{
  "arch": "unet",
  "model": "image diffusion model",
  "dataset": "capsule endoscopy frames (Kvasir-Capsule)",
  "train_examples": 42238,
  "image_size": 48,
  "horizontal_flip": true,
  "conditioning": "none",
  "objective": "v",
  "cond_dim": 256,
  "norm": "layernorm",
  "activation": "elu",
  "pixel_unshuffle": 2,
  "widths": [64, 128, 128],
  "blocks_per_level": 2,
  "scale_shift_norm": false,
  "dropout": 0.05,
  "attention": true,
  "upsampling": "pixel_shuffle",
  "init": "trunc_normal_002",
  "residual_init": "zero_last",
  "optimizer": "soap",
  "beta2": 0.95,
  "lr": 0.0031,
  "beta1": 0.95,
  "shampoo_beta": 0.95,
  "eps": 1e-08,
  "precondition_frequency": 20,
  "max_precond_dim": 512,
  "merge_dims": true,
  "one_sided": false,
  "adamw_lr_other_params": 0.0011,
  "steps": 40000,
  "batch_size": 64,
  "epochs": 60.6,
  "lr_schedule": "linear",
  "final_lr_fraction": 0,
  "warmup_steps": 2000,
  "weight_decay": 0.05,
  "adamw_weight_decay_other_params": 0.01
}
Rows from block 4, named by matrix and row number. Rows with one number belong to one attention dimension. Each number is 128 + 24 x the weight over its row's rms, rounded and kept within 0 to 255. All counts start at 0. Numbers have three digits each. After the name is the row's rms in percent of the matrix's.
# q: attention query (model.enc.1.2.attn.q.weight, 128x128), inputs 0-63
# k: attention key (model.enc.1.2.attn.k.weight, 128x128), inputs 0-63
q.10 095:125130108137137143084093137182150138115137120159135112086116159127086097111072146111181096110131140128143116148165073092117150156102155124116158172120106100128122115124157141109138150123108104
q.11 102:083121077109141120119148088127099125138111093149069150147134113086125103108147104119130111106107118151097124125108123138102136146132143155142104094099096095135117137082142166093113124137094118
q.12 118:125102122091148147103148079091088145107121132111128121153110111080115109126101141127104123121124137105103088146141144135117129085150096136164113116107117143082106120128119117136144089108116099
q.13 091:157154144167126134166118113095149085131101121179141164098128129115153149150083146135104132104146097174122085106121102106106116122167108127155126132153146179154152109134153132153148154150142168
q.14 094:134136137126085105140133141158146126165114151152138170113129119148144124129096156111137108097107103095165099157139145055121177161120107109130106092175086117151113140126135115124138137111114127
q.15 093:120142142133077110156084126079104110148120123146148128146148122088119089107159185114097130142142130126139114169135146121127150148141154116084154133140125157085084103125154088164109096139122102
q.16 106:101134122135123118114114113105155137110142103084168118095171082174172132130161117126127137107136167148090129096101120128108131122085155097136127110158170128094127100136166180112135148147144145
q.17 091:130138108093123130150100140156145123177155092107139105134170131106145148117167134092089097117091157111102096092113101105096096111106171099143119083137160098148164114117139139132055149086095121
q.18 099:149113128168120138142137106119084153117149105147121114125107112179116088138090143126077125175096094133108141146088135103111110124140145117108125114138139135096134151108135102134150093157094117
q.19 099:112156141145115135126094149149125128124140122123146110170132137132120123149136151151120155121118107107159124120131137096154139104161120088184141179097110097108171149155136126154155071130129165
q.20 104:092141133128077155047125113103149135087118142139140149171149106099118103145105076135100145130090160149113094125124114137156119094130165137134183172141142109111139125116134102115175140126169115
q.21 108:117125122096140095134097107075092127156099121142149142125114122119095119109084121126124104146109121097129130073112191107133141142091094076120101099114115102088093102112089113115151099095109095
q.22 103:132086137138146126116146130158147124118134137076128149148182138122143120086137083164160120136129124116150126093111126138133139100074116130097087065148109126134138089159087133139126089115105128
q.23 093:144123162129184154164074113160151133129132086139110113123131105127121122130152122113127087147145090105112091112148118127139127133085053107113140123137108124111133112128139114139105101148108067
q.24 095:158145061094107113121132150106121116081133097138154146150146094121106124115133115141093124109117081128124125132128146095139136138143121121118129138147112090115111150142150122146162127119118125
q.25 099:123130140148101112190172116097146129151135112135173081143130081114146120147082109146125110145062133130158136130129170147128110135110129145128109122146111111097107105166121118147118125104122151
q.26 112:145116141160095158148099148103105137169149135107156145147145080156134207154129129129080159104143163145171139162081120108118124104147161125139139125137130126142118105157134164127107133142170127
q.27 100:136142116161119094152071118123128161075114125093159098152169158147119127131109085113133150107146074090146110123143106091131120129122079116132115101103117079115134132138102116141183163126137092
q.28 092:103140104098104123137105142116114122138130156137173108101114158100136122136146056114145115099126109093145105145121122110101098073153115135139154119168076127088143123129146121132135116144129100
q.29 097:111144150148104054143120122134143131105152102123159115139110104126139127130144081115064155191145091087144094161128123092156123154154119146182102117140158133109127083108112098118113133139141156
q.30 097:178124128152131114104107105113126155106115102137168094150150128125132136082121131121115126094118184101132123158116155158134090138119094149114114116137140124102085131157101112099165119135137174
q.31 082:083111122161167146142156129126120117144142102120140093174143117126101170125123162133116149138130073132128128141143118083160161097156127134142129087114077132164142134123116173106098126145158154
q.32 096:113138119127126105093145118138113114081138117101150138142072125122118097088106122164086123115128156103161083168139152111152114071106142104116143131145176149148124135097131152141107096143129140
q.33 105:104107089110160128117120154158101098102122162083148071135116158139149171119090104113141105084126142141108119120093105100149137103098123148131150123159089058145120137185092130093125122097152115
q.34 095:139113143095129127113141171185112108133123155124167186146100108155149166152112129137152148109101168145123153113116117097182100119154128121158125149144207132124163115128129139115109106123131123
q.35 097:130127132140116144119141134128129125100093141143118119079123134133135165136067181125108166161140124119071112122140164124134089117127133118120155117156131184090070139122154108120153122117108114
q.36 093:150118142173167146146190138128155148113132099157129140150142144151127132155127145118129119117161113103162129159141115164116150131140097101139126165079165153107135100143093107124116123128142110
q.37 092:101118134148104177152123164152132096105109103113156131141175099142142125127137133152145091065126113112147127116062151127116125113136138119159141092129087137103167129147130152096141121122086078
q.38 108:155148189147134126130152139171132122119134077161159135161129164137135121152124142113158158169112139119150125128178128153145134107152149069156117128160154152141155128166136138104137154105128136
q.39 104:091135094131134111147150132095139085143097159135107134095123151141145153131116120102114127123127075128143134151144146092088134172159128167189131159138164149116150139091155106105128134115118112
q.40 105:138123088123146124145126174167153154099133156159155069116128152129115121154144111121157095108110126171151136097171129133161141159166141133108126105101166143164122138130117131127104102144139154
q.41 101:138119114111094095103145133112146137106142095147125127135149113126125174101111125130135122103110129124141148145171114163107154112134144115154117162117081129151136134153149118149112123123090147
q.42 106:080156098116156116143120148154143099109115134128104145120118164155123103102148120123140150164145133156111118122130186149176101116072112147143137112105122115128154141142107124174100132123100115
q.43 100:082103125130102141142107138115106135137122128113107130113144080134163165101106101115106148069152133105152126123093107145146088104129089121163113127122159086124115173127139088094124140158122114
q.44 125:167124175142088125086141163114151120142133127187134131099141164127147151113160124172136138140126134156182133150134121120124106124107137129159149135112117182146129116176173152161124118153126096
q.45 091:096126137138148130123169143148152135115144057141111175136117133128118073145150169178115133115121130106166149132122150083167137140136150133113118136160141067121077125120129133133158080124144134
q.46 108:132120164118081152126118134077095139126156078113163122093115107116100113109159089125134163107133140163132100141162109174128106106112132065135167132133147102090111087103130144107112085140119165
q.47 092:133093063120142141147133116109116147121114123149128138095123125119169133126156120151116140120152100126123117092119156121108113078084144133148127154126121122147132079113151152140101132125138149
q.48 100:111148111160071147130142145133145181136099093103162138159116147102100107108112169135097126143147108126133149089089113143120068117129096131166161102155161113078115123136149119136163144103149141
q.49 098:103097122147161108125147155164145162138117119119121152114144093116135152123112072130109105120142132129130154125111079138164095136149154154051116148122128113117125139093139124097121148149116159
q.50 102:148115143108156102126177121120109161156142105103099108132158124140143117145154177122147148148129175104103189127117133101120122136132160137125124152126152156124167155101159177147098099131128106
q.51 102:150097137122130123100123130107143191146147120124091111117104140127115132147157119096088164127136119136091124158152106157112122134132138129130168161108138114119138176105142112152138151144088115
q.52 095:136108168102142098176144115145108093166119158076153098155155141114132146138104100138166142174154129167099154099121130127117078163147152114157130127125159118137107111132105098116131097139127118
q.53 096:137137115108152135154139148167138150182156121150150173106103173126129131113116158098175100171156102103067119138121108152147133139157152101098100144122077138082112105085111171139096132157148127
q.54 111:122164132106115093139162133141135198092113130135105134134128158093146112117120139091141085094159108117131130102154123130132160103098112128112144078159112083121168165094150122118132129196122120
q.55 100:126108087126143141158137193142130133128108118165088130124131123129165136150134101148099152103109137110100129176139130111123080124108143130157143105143123101103097113099116125133104135152119122
q.56 096:143101115131126119114122083080093146123111113152107118146152168131130111108102092147113167150152139162123143123113117131086123129141095136091120132123149134115108136093132127142139152153127107
q.57 104:115125080092087134104121128072087113207133141133115132113140107114106091153117110151099167131141143141135171140123153162123159076135081104117100118189105148129095114073114145123141102135114111
q.58 093:109142110104171123114114156123098104166104113123102123132103122072127124085147121109126132150107106075173139114121140154120142144106093140142156146133109084115155119087120127111106114118119099
q.59 099:158157111097133134106110101161107134111158154123080108105106131072107119126117146119132153129136091116140145142105080145120119119101139175163090138132149142098146135139105166133145175143163155
q.60 105:125120088128103110127119137121125172094137153141169115138162132174102143115147136117152158167137111098152136115120153121165103118127124128129096089155092105146175121123103158142128117109131124
q.61 092:123110111131133159154117178112138123139129120173144106098118094163139167150126156150147093124140114150169110146132076109144142159148105124154145180147104126164127127115120140123135093127157134
q.62 102:129125105127158183090126108082096095100127122148129136146113139107118131148094139135138123118110178131125116131135158099125068111131146140137143107123106076102150122119113130122133114143159129
q.63 091:087121124134133184154164137139146088131126122100128099106131095123121124131138138158134106179142069113095124140154149147151117139122188096152167114138124132129121072118126188132103161121126105
q.64 113:156101132109140104129146160133120129115163110148102129144139161146130119122158134129115087133176152115112199112124137104121140133117093135121096133127139137119154147184122139157141142130131105
q.65 099:146146108143178128136131112155129099100089207122097176096144154153189096138149123130112146121130112149097091151098146101108087085107159110146123103139142088178144168160117152126148127116096115
q.66 103:141188107145135151127124156138133149158110138134165120138132139145108156121171133166132074115123088146139153126091100181097154155133143173137125150109116144132176157164178158127101144138152129
q.67 099:116136125105127103113123163159104095114133111136168102109100184130107115109127116115152119126101150112124140107096139135140095160150158118150151119137087157079145109101131145134134135116102123
q.68 106:116142134129140117139154144146177121117152141150115100141129171134109130125124137148178158161171105141127116123152164128157123113101166133148123146138132140172164110160146138142125147119127116
q.69 109:136098070124123100118091097119122106120118112160094104121111096099100103158113098129090121139116135141101157154107116093105096108112119123128093096131104119089106120085074136119134134142142126
q.70 102:163117099096139170100097110099110125111107071143119100132136145121134102112167157095118101077112149121141075133167105157081163114118094082127157111122084084068136169135142115144104133114112091
q.71 095:105113116120162157191123110154123069115087109168125114111126124086115133123143144118134084105132124104108148122088136152119142097139144126116149108117106136083116112125099087126135147133072111
q.72 105:138145117110145123124154118181166147160172164121125154145111159080150162151132152128170133122142100165165154131139102162098198154107151133137137116126126190140141123105144140119118170169150139
q.73 099:143187115156083144136103115132135161164166148091169105101156109170101090133149160083137126143146142155148156132121100167113121103163134098126095173096084110114102146100109134141109118140125137
q.74 109:156165178128152106151133140116147137144127125105143110098151167173131131137141136156180150167121154119138145119143145117134163159116135122155134123130124118080119121133139165131170164151148145
q.75 098:097113173118102097130121060124150188122167094133136178115130076140148127158166118099131124107124134124090103124141125160124157139077131155123106104131145107116124159134106070145130160124131121
q.76 100:124117159159117113117075115122151074139117161123142102110132183143080116134178125123120117147113125118130099133166112107053096122093098118139104148098145158113149124142119186142090116145072150
q.77 100:125101141136056108152080130109093153137114139135119102113118113114099108101111120092110150123111097102145110130108163137104138141111114136084128119135127114099055121105165152133131110117111089
q.78 099:152133159151105111108108142134112104109128121121089122160142148147118136147101114113127154136125115086105145166150101106139123117121118134112109144148146109130180151141123103113151114114098156
q.79 096:156113136119113115129102107138150133141130120096131125102095138101139120160138139148092141118131084114121121052121192148108144108112133108092164075129132101119129113187104147133127107127122094
q.80 108:148119143119138124134105152145127120126161109136179116138127126121144169144143124114126138107138101085137136116102144095158131127131123148157128105149123118162140150164138187113163139159123120
q.81 120:092123106109114106097136103103148119103133109154097122109135090119113086122103077154086121112108129054125126100102147131109092135115110148144116092136115118118113129103109114111108127107107123
q.82 099:111062132167161125096145127132163151140136114135172123113137089171131166090121114151199148149160128148147147115149138120121120107155122121136137192126135136138092108163143141127173108120142131
q.83 101:122150150156106125133090130071084123149109129145134130183124091137119135137168102135155134110128155117133105144085105128124129115131133132113122122123139147139108125159145102120131136089130090
q.84 087:126154110104118091148122139103112114125148078071152115090145075128137119124143087130111109061143108115106119133116124156111140145069104099115137151123130104128120106135112108133122155095153127
q.85 108:136126086130151147126167156140100106107154156154131091130146114106139131117147140155114159160116101093179158128133188138156099120126117158165124146144153136135133158117150138124127108139121113
q.86 092:108111129125104111108090102075114141116138090138120091099138092129085104157187168128106167156145120148130119091136172158156151116110131095102136130143154116107101135115104125144129123108122155
q.87 109:137133114212193141140127099146145123159120120149133193133087177153151134140139189089179130112102145121117161095154150104140121169130133122113161161132137120129163146113128121129142108125133136
q.88 101:104184077166175138144105161103150162114124131144125143165132166125134091138082116125120131141170166124109096139160121155127148121130137140115180107172131145129104117141163100137124149144173121
q.89 103:112126094150111145136118167132148148095166125124134185119077138127123102135148113140137148164112122105125138129150144153078151149115143134137137166155128128149137135143151164148141096127143134
q.90 103:164150123142153154130128135159148074183158151129156136137172162091133113146145114129171083152129160121175125139115158123115171169145142102122120133151149155177084156136129142140145126105148151
q.91 107:133127133152192154151127149169155122126157163132146157109196195088120150151100155101122117120131118165140105140115120126119137152161148115084110154162141135130146136143137141146137143137117128
q.92 109:122168128144155051117172140109140180156127160116133154135126167153136124118153115106139125163116114125134174108146153172149142155140148101123113099131167146120136144104133143130122139093129185
q.93 098:136170118103098125133117136147123116097145131108107116146091147120092121119167112129080084095117123111140112106108172139124113131179103105112114130133109050127088141128098101144133170117135133
q.94 101:194138138111107148136142135071143124099151105127070122102080139135147145118124138135106094137143145125112118098094091151102105104154125137105126116122099147120120134113145089127080136156103122
q.95 094:117141137111103114085089160099128099111129095125136158093109128116158173124146097110108136131137137087050093116145135127143115113111133132124126195107127112119107131055141100116080121155110101
q.96 097:125118133101132155159149163107129145129105124119159160102114149171156166173114078157145127122158110155148140135119132111131143124159124120157104092145121073154103149083108125176156125122132138
q.97 102:124154142143119154129105133142102081102075143133171135141132137130104135104138112132115162142170140119152120121135165157133151078117107104153199155143173115146110116110102118135126134122179159
q.98 104:131160150130122118123113174104137116159137138170120133129163131195136155167152118135128104139149132140134171126143116183123066154140165124169139146103134153099138125126160116146147141150149166
q.99 099:119137103100129111123141090170174115114121162160097094126154186199122123117117141125131124137158115154141136105181129164166134134141132128088103102121161143119151096078112166143146155119152119
q.100 110:187131133157099199150127115163102112153126140132150146151135116145147095114160097124124096147131147163127079119131092187109144102105150140133109139100148112137101134120115156173093109123084086
q.101 097:085103115161075110104148121114135114129108129110142110133132088108128117108134125104114086135128131120092116124070117129153135120082107123150084088143118114185084131090135161105146108125089156
q.102 099:119132085126094120118103130121131145086145111128100170140104115153141113113120127139097159134100097144111107102132116117121098100158130108084103113114132087145104131057110117113126094145162125
q.103 098:152110156089115128135144104092126143213093139163147107090141110102133097125115098113117082113117152137127107171137116108125117134100101129114074131135133185147073144083130113096104092092121147
q.104 107:145152112110084108127136138103116131107120105153128106128116158115115098111102111152090119102143154096068080107132162178109158134131145127137110124176133129094141168098145137122146128138125145
k.10 103:157145145121157148126154115125141134125129134149136125154096066145163113122150112064162109125143177153124113129085152166120117126139138076109094080101119116124133130095108130134110132134134146
k.11 098:154113098146118183136142129093130100160112077097149142117161117117163107159155102169058154114163156128137151112119120127116134130122150140121145115109103122127097150151110078137129099102118124
k.12 107:105143135131103108145112140122152097140155135159094106151117150114139123115150093120123147143131120173099091099089135145100137132113191136120124133116127087094146128104139108152107106099066125
k.13 105:153089098153116144111099146114119138094159142116072121119136134098126125089129134115104104109098098123108145132098093117181079122141118136122116158157124129097166117120103151095124117147137117
k.14 100:116123108133159148081120109089140140164122120155101128094105130139115147091159089137160128143157126131128178123144146180145173109112125134145063136097110119162144120142125132126135098119162106
k.15 101:140162122140148157124120125162118074198141125117102146145120153123142104143121110134194142138164101084091140109114119124135124142132078151150147109100128143118112119135105139144062132122146097
k.16 101:204114145114102137129114134134116169125124112123130133120110138120110124120086107151146137152093101146110136159149073151109129122092093136151103151128095134130119110122105135145093075148125114
k.17 102:165092088150147143137081106119123142110151102136142132122096099180130139172135082165161154130167142104123111158122129114106124140158121134129150099145100098102101127111156156131137132155153121
k.18 111:141125139153171138146130164135143096085106126117064145128134176152099108167135155141171124142116140114089143114140118104157126116125145087149125125137169103076147131093168099153103165125136143
k.19 094:151202136137140115091110113145145117113115168195152128147125081164130094117109101091168152158166109141166093124137149140117137175119177107133113129132160094117099151132124098118138159096151149
k.20 107:165199099171092106135116089127106157109112095143148138121144142167129106138088150133136112161138089089173143131071110129141185137184130109109109128169101127129138139163142131147116142148104119
k.21 108:124122168105104152109187164119129111134144126106126154130118140129087147123149154137116158094111114128158158127176151139102126145145150104112113117114095152144127131115105109123072142105145144
k.22 114:109120132118135077129138125092120145107104172090112109121096131123130159135122112103089116145146094132118118184127169123126109154139136067148109146148127096150129154096167125128146125137099106
k.23 101:165104167112123154166155131140094112127098157111094133127114099116137166105145130083119094145114146111122142147138116120115141160098104103169123118138100152101145135116138092128138173142103107
k.24 102:102122118133119137155139108150139125156110170089134115098153121154113140134144108139171173154115150186143127126115136155089127092145079110127176127167151112148097159160120121118120110175128134
k.25 106:116090113102087118129159123118115148177083113159086142140220117116159145133155150096119110136133096170112166098109138147133123097134174120147109136105105139161129089111135144147106135103144145
k.26 109:096142112106160107100085131169116131097129120107110140156160128091118109139137116100161122185129118096147110127125093149111170129122087165099150154138092114101114113119144125159129113119139104
k.27 105:118169116167119139141103165111120096128162109134131058138121164155101121135126153114120099146116128117183117131125105159145139142100153137139147127083167159150140137087140141113133126168082118
k.28 101:106131104158113147106101100139140141156110141119107111103123146096124096130099082147097116129156138116170122139129096152094150093076134083114123120147095166138103106147118146106079116121143149
k.29 092:124142138137078151129122150122086157120133167146130148100118157094148132130152089112126160087103115127092107147146068138148143111148103151110137122136147134193118113114149152121141130121122124
k.30 097:107118129105095129120098157147104148126122135117171153095143096140077155114103127121124113122128099170115163132116161138130140151128155146147127146139091071126117134118132104155094155154150122
k.31 091:128148141180075115134147140143142113129135111117113158137140105154127110100145134171122094097115106114135141128152110125102148176123108076101102105107097126089058075122112114121154131103123103
k.32 094:103131116109084128125121115120156147054136143124103179102096144127152117141099113152132155089099160107122138150113148144124144099126145134173127119107111108143138124118130164134126167133121144
k.33 094:086117128136097139095121139142145095130140120073121096146141113153152155120156119120139112101150129082113158105094131147163134066116109147091154150138097120151129125115121098109118132101180117
k.34 104:116120151120125113097177090160097139091155155150189170136107136157117116142104121162129172125090150100109131143133117137174118121123138143141161103147146108128171117118115100127145134158150166
k.35 099:139092120148124150107140137139116127116120156169126141109134148137129150117098137158158139145125146120097133161176132107142106136148113198133122120141131119098077149120114091127166081132102117
k.36 099:127102167130146100131147154131114081175143104168135101117155120120073136137092122149106127135129084134135142128159099189081097129105109127124107119137134136098123102153093156119115120119132123
k.37 099:127157151159155169128105069133140117118086101158167111115123110160098141135122134147125155103173100111155137116119147075106112123110116128101117125135140112115169160120169149142146138116096109
k.38 105:133147149119105119118155153166113109142149144119140159154102150146085157152130127132163126108120108155130103116166167131147132132170168161139153131121147128107120102159104147141149192108113133
k.39 096:097168127156135128118107138091128106119072161138134121156129160159142144130134125092159130183109094109118147144165110102088136174121135147173116125163161122143101120103127089108110137176157155
k.40 112:108134081161163112145158036180114177110131144105124117097129130136136129104133109111120128173134151128129161116136127133131152082119154131128121105119161110137140126119083115117152082106130110
k.41 103:124128140104134109103118168156147148107109108158160071098114118139169191097138122118138113103098118106138160112118144105110111098094109136139117154121139104133139101189133150115094162151111142
k.42 099:077139142140160118176159070131158142108140120126079153139148121178121104154167102089120155146153101124098136085129149151129060137111072117136157121115148115098148148148131091152104147142134145
k.43 104:107132140145124114134105177111151158079134163125169107112124093148117136147163147174182170130142168139102114135113143152172130126134117146141132156134139112113118121123146102183104118135128138
k.44 110:108139150110060106129146123102142129144142090133104135117137123127125102139132128171134173138147119110133156119177121096101124122100099158125128170106118151125150128171146140131092138161125112
k.45 091:100086128152128136136121123113112166071149086114116124129091109111139118132122105159130167102104128103151141134150129130120147115177143118102168093152160108087113121133115107117061135117170142
k.46 099:135109155126141138117118104135130164093115128152124136090115140152134111159155157122136183148158134137105108093190107119146129114142129102100159133177117128127122110147126172099138115095123163
k.47 101:118094124103212163161118143144142099138149160062095132139129146154113155148131142178135101138148109157138155108138142130089118112140147126147128145051130110140145121124138180116130154124121143
k.48 093:124135117169101157157167102125109113135107114120163100151114119135133169097164131121158155095105143133132122124164133114120094107117105156162164115158150115110152125155121118111155150133147113
k.49 103:118131122173121113118144148121135143140160143090132126091076134116126160113161124132138120090103108096101136108104130167128087171129130144125143153132104133097116113066154129060150133167117145
k.50 107:163154161136161134111125137161136143133129126120131127135099151141135096122105147141123113096111124100136169092101153130118121097104147090153097109126149061125147133138175136128104122183117098
k.51 101:124108143099106152153126120104139150097175143136088085097132140124128131126112150103089131169120129139107143148141129173122130136161139157136132166135146132148156110115139147105138120145095115
k.52 095:082095165122155107171137095127131099140104133094137108126130140112149106112132134131156124129114160112122146120120152116107097165144119139164148102154143167146122116122116109095176119113097113
k.53 091:138124136096131171133147151120083177164155115110134132116145129116121148118145146089166126137144163119106185148136121126149130132148144149078115120104107169103130106124089140140128154108117165
k.54 112:109088116114142127144095112113139148126134110092172125164143149106105128174161095120179108131130156106103156111115143121097168137119135109139122115163140123080119135171159123131121094126102094
k.55 094:140107119126132142148164148103123158140131144116119136129114117096138089152111121148100160107143115142092143128110167179115077100129140135150126112144142120130150135091146100103131136151142136
k.56 098:105117113139159063116135110105133100116124103151065100093128137104100132121125135132106129109119177121124127137139116121112122103119081158122133164129151120106117137119130131122103118121085128
k.57 108:133165122163076152099162165101127136171144164135129076127088161103130081149151151175105146164130157140113157139117120125152121120153123125145083128163168133118112151117120144138120145133116146
k.58 093:171127128115135133084144110114135121111103140121134151143113145146109094129149128167168133161144098081188125115128152176097091144144131149153123115129082137103120141134136134137087114137117110
k.59 100:102145106083131115105109115120128114165135138157121086131158119105104136093131153125156177103121094126126168140079104113124124151105088158161104090168121110099114167153119135130158153109141126
k.60 100:135124125098136083127165150133113165110135099137108148127138117113079137117151124135118071140113105106128127097161167060143159118093110112122152112147119080100157105118116143152173107106098130
k.61 094:104148144106160174111145108123126128124108122139142086164133051146136157162114110112165149129169122172164160162126121110129140136111129145131113105140155120130131126152107113133118106140154155
k.62 101:142148118139143110083131097105125100079105124119130099167126180145143160148142129136123135154139201105137121131130135129140091109108100108126092079131116075086149138120123166120141141119108123
k.63 089:121086103155121150167123120107103074175125122137129116110115124066130136138161168125134125163148112122105161100127146168134149158146167108158172142149139124148126119119133135119083138122124118
k.64 103:172132121096168130125130095104141147139136080177089161175150162146174126116175136104123111153121106085096163128124133099114176120120138130113100095143157137136175141132145135129100121130139147
k.65 105:141118113138159129143119116139135092098105195102099137064136167135158120149152160132154128151174169133129141130138137119128100089117105106123109146120162107172166144144139117110126145097118116
k.66 101:115146097142104163126110145101130139115093160137135096163149078162138109119114157091134089135095084119107146137078089147125177128130148182131144131098113132170126144122150112123145143110162159
k.67 101:078116148124121083126100128184137083145135135141091132142101143086119122144106125092123137140116146089094100100113122138129137127135189133078158141135121138105168123085137126110148120127132122
k.68 092:137121129156115183123149114151117126101129148080173125169130149143062126080113123150151135183114089127117148122137156130138095105138133100155097153124138134152146134106137090162101099114143111
k.69 101:092116078160151155095135134108161104144120105143063198119135085110122156166153133148101105122135098148102139140139113117118085128191143110110091137149133137132157101098115137131101118151126112
k.70 106:148110096104155130085129140143109147104151085121107128141151093102098112123146134143116119123125121143122118129132130123116115107155130099134150131107129109101131138107129105136101159123091097
k.71 103:128113115141173153178108127139139114114107131135120088101148132105108120123131118142128112078158090134088164100124141128111101124109118155116109132119083118129088111119099097080149108126066147
k.72 103:113145120111136156086125123137119101155121119104134097083106112111121072088104103120154083139095128143153130135145079095095144141138109103174129130112130157134134135117100110125150143112131139
k.73 104:120133122106091079124095096145117153130115122132169134105147115094126132152111120108105092146172135119124127082102125172133156104115151125119103128131125168130132157165118118149130133163119125
k.74 099:099138167150134131113152127127118119151095121120146117104156157147154169117151125112181127100116164127146115119150141119126129157136152114116123097109180118078118125079123161139098128145123127
k.75 097:131101134129089136147098111164133157135177101146102130122167100152118156128114134093159102163164131132156127126149142154135098111159103165143087109094152139108114138115112110121155154091141134
k.76 102:114164147124122104136102114089159074099096128131112116106093145166110116127143092134113088135109116098156135142125129143094142129074134101146073082084151177128118132104142158146137161147091092
k.77 099:119087149146085081104144128113126140131115161161118065085121123180123108132131133108099129149136119087142107134085132126110118158111115151101108125155121119071089165122154182136141143133096102
k.78 092:140130143122106147107117130140108141129112166172109105091176144129094130125136140103113140142101091122113167140168134121113107155112095134133173113123151177102114167143128134111150123136097137
k.79 103:143118108176079129116123090129129119163118145114164096124111065137163154101175118108145113162115118117135152120149173098148140071152116105125119138153121126128125099129115150102144067111092117
k.80 099:111100141149082132088104122166137130096108102123207151131155106127120119141137075130118121130138076140176144142124116086142104161156157064114096132128113114172089132152134154073155155108154112
k.81 093:129168078138140140129136158151124145176158139132113152138107141091108126115110126163092177129130070125140144134120182093118104144124106128163084123123156091110098167153137094127103139144106146
k.82 107:148117134108181112151130130174144149137141108135139163086095079099147189114145151119142149128134069106132121098136147145127146112112110134136133151121124117165110104135154138149147133149109138
k.83 101:153136083175105110126147132112147089148123123101158114120098137112136090135140106104093099106131166137126126159119080121104118102099105138141125139135118133092150135160145118114136116141140109
k.84 091:111147121107124141125143158107154120130165132127136090135160101134159157101176140114073157098152142110135139128105143149148124131160137116117127126123127140160113162121174104134172127119186140
k.85 104:098137090102159104144135133116136086136152091134109077110158110112127130143139118155141138106110111079165145101135162128102143130090134140148107081139133094147112127176132167138104105095123097
k.86 101:119111119165072128087112079132152105134150086157128103126118113150134147145165122146118141165124116161112137094099170165135169101136129135134137126132171093085114109156111135141152153103130115
k.87 104:138127122122180126128099109103152122125119119137138134070110147144084128098151172123119086125118145118166178100117158103149124155161146142124165122094125107089125155116107097138137145125122087
k.88 100:107126109164132138129115152126114130113122146153116142188161179117150109121118071129137141137099139131138120143144116138129136152162123147085142124149150163155124108137092105129116129119136111
k.89 091:137135086119096118145120181159105135121154165164156156123080155150105112140191134125109151154105108149157138142153162129128164133099138179104140162135134135110107124149129162173138122151147129
k.90 104:139157142132125145121134058166097107172158148114140124144111139045110123125169143147133095117164150108162121172114146132106169134146162107128122105121165136153085141116127120122071133110130102
k.91 095:111096127136180159151111159191139118142163142145122093129158150131140133124113151103117126095133108125076104153143107137127124105154155088108087123135122194103140115122126156125142173137143124
k.92 098:143117143117125055136171123099133150117118146132150108120139164137088104126135060115107113177108140120122152078131154110119130127148118118112115149145133185166106129098145118155095133088114127
k.93 101:155114122088137102121123103163158135062130121157167133159131142135145125126167159163131117060085100111135115158159147131106136135125123136104152157144126128156156143151116161140130126131136116
k.94 099:159112145146118131141093160089143128082152093128052106141107173145152121122135108126113114110122175179101109095132133083106103113147126116092100115135105116148106080152149120138122117120189127
k.95 098:157126148149109096085090186083141146114123135146129145065136192141124135121166132120128145101083098133080115159133098147119097123079124074122138136079090095110142128137143127151094134122104120
k.96 101:132148130132144145110118116151152109121140120118165142161151138140149149152132150127160132096154114110175090106163160142141175135083118134105098129090141150109159127162128134098150131135156134
k.97 100:083119089117115132126143168136125085083145095107078114150113114098152116142148096130126115134157120091156131108166152144092083135123101152103108146138107104107128134081119094133072129135130109
k.98 100:167104136113111086088085105106124119156146098129130092074169143138129155151138165140142160117157115143126119158124099133125087109120161128121122127122110134129112117093117100102134135149151159
k.99 100:126150134137082133117096118094134104071151132139153154138147130146099089104063127124165146126147160121071135125109126117104165141147091142094111136162121087133083116118101139129131150130104120
k.100 102:092137139149096143119081140152146158132136152147145134138189066130161094132080130142128147164164144139125155121129131129134112152140122165158151152161145102154102122135161123144121121148117127
k.101 100:121130135133098162151128122142150071087100106114144104170110125147150159131090126148131114136088141141166118154143128149121143148139129139128120072095132159137078092143132122171179099092161092
k.102 102:164154145123118154081123091104094119146120176154162159114108147097109121143105191136129159125111127140101155161118083100119103093123118163118099099121161136125153100100154103126109109122174122
k.103 094:142114093085097131137132096128144109100152155102117176149155153149161130117129105124129052102109144154073142147118133126121102131139130131155128055095113102166117126126127128123167114158085114
k.104 106:146090122080111121144147167125089132100152125153159132145125169118129107126115130153119127133156142119145062119144113111132178134137131123152154133140081121130128135106172140142148153162086122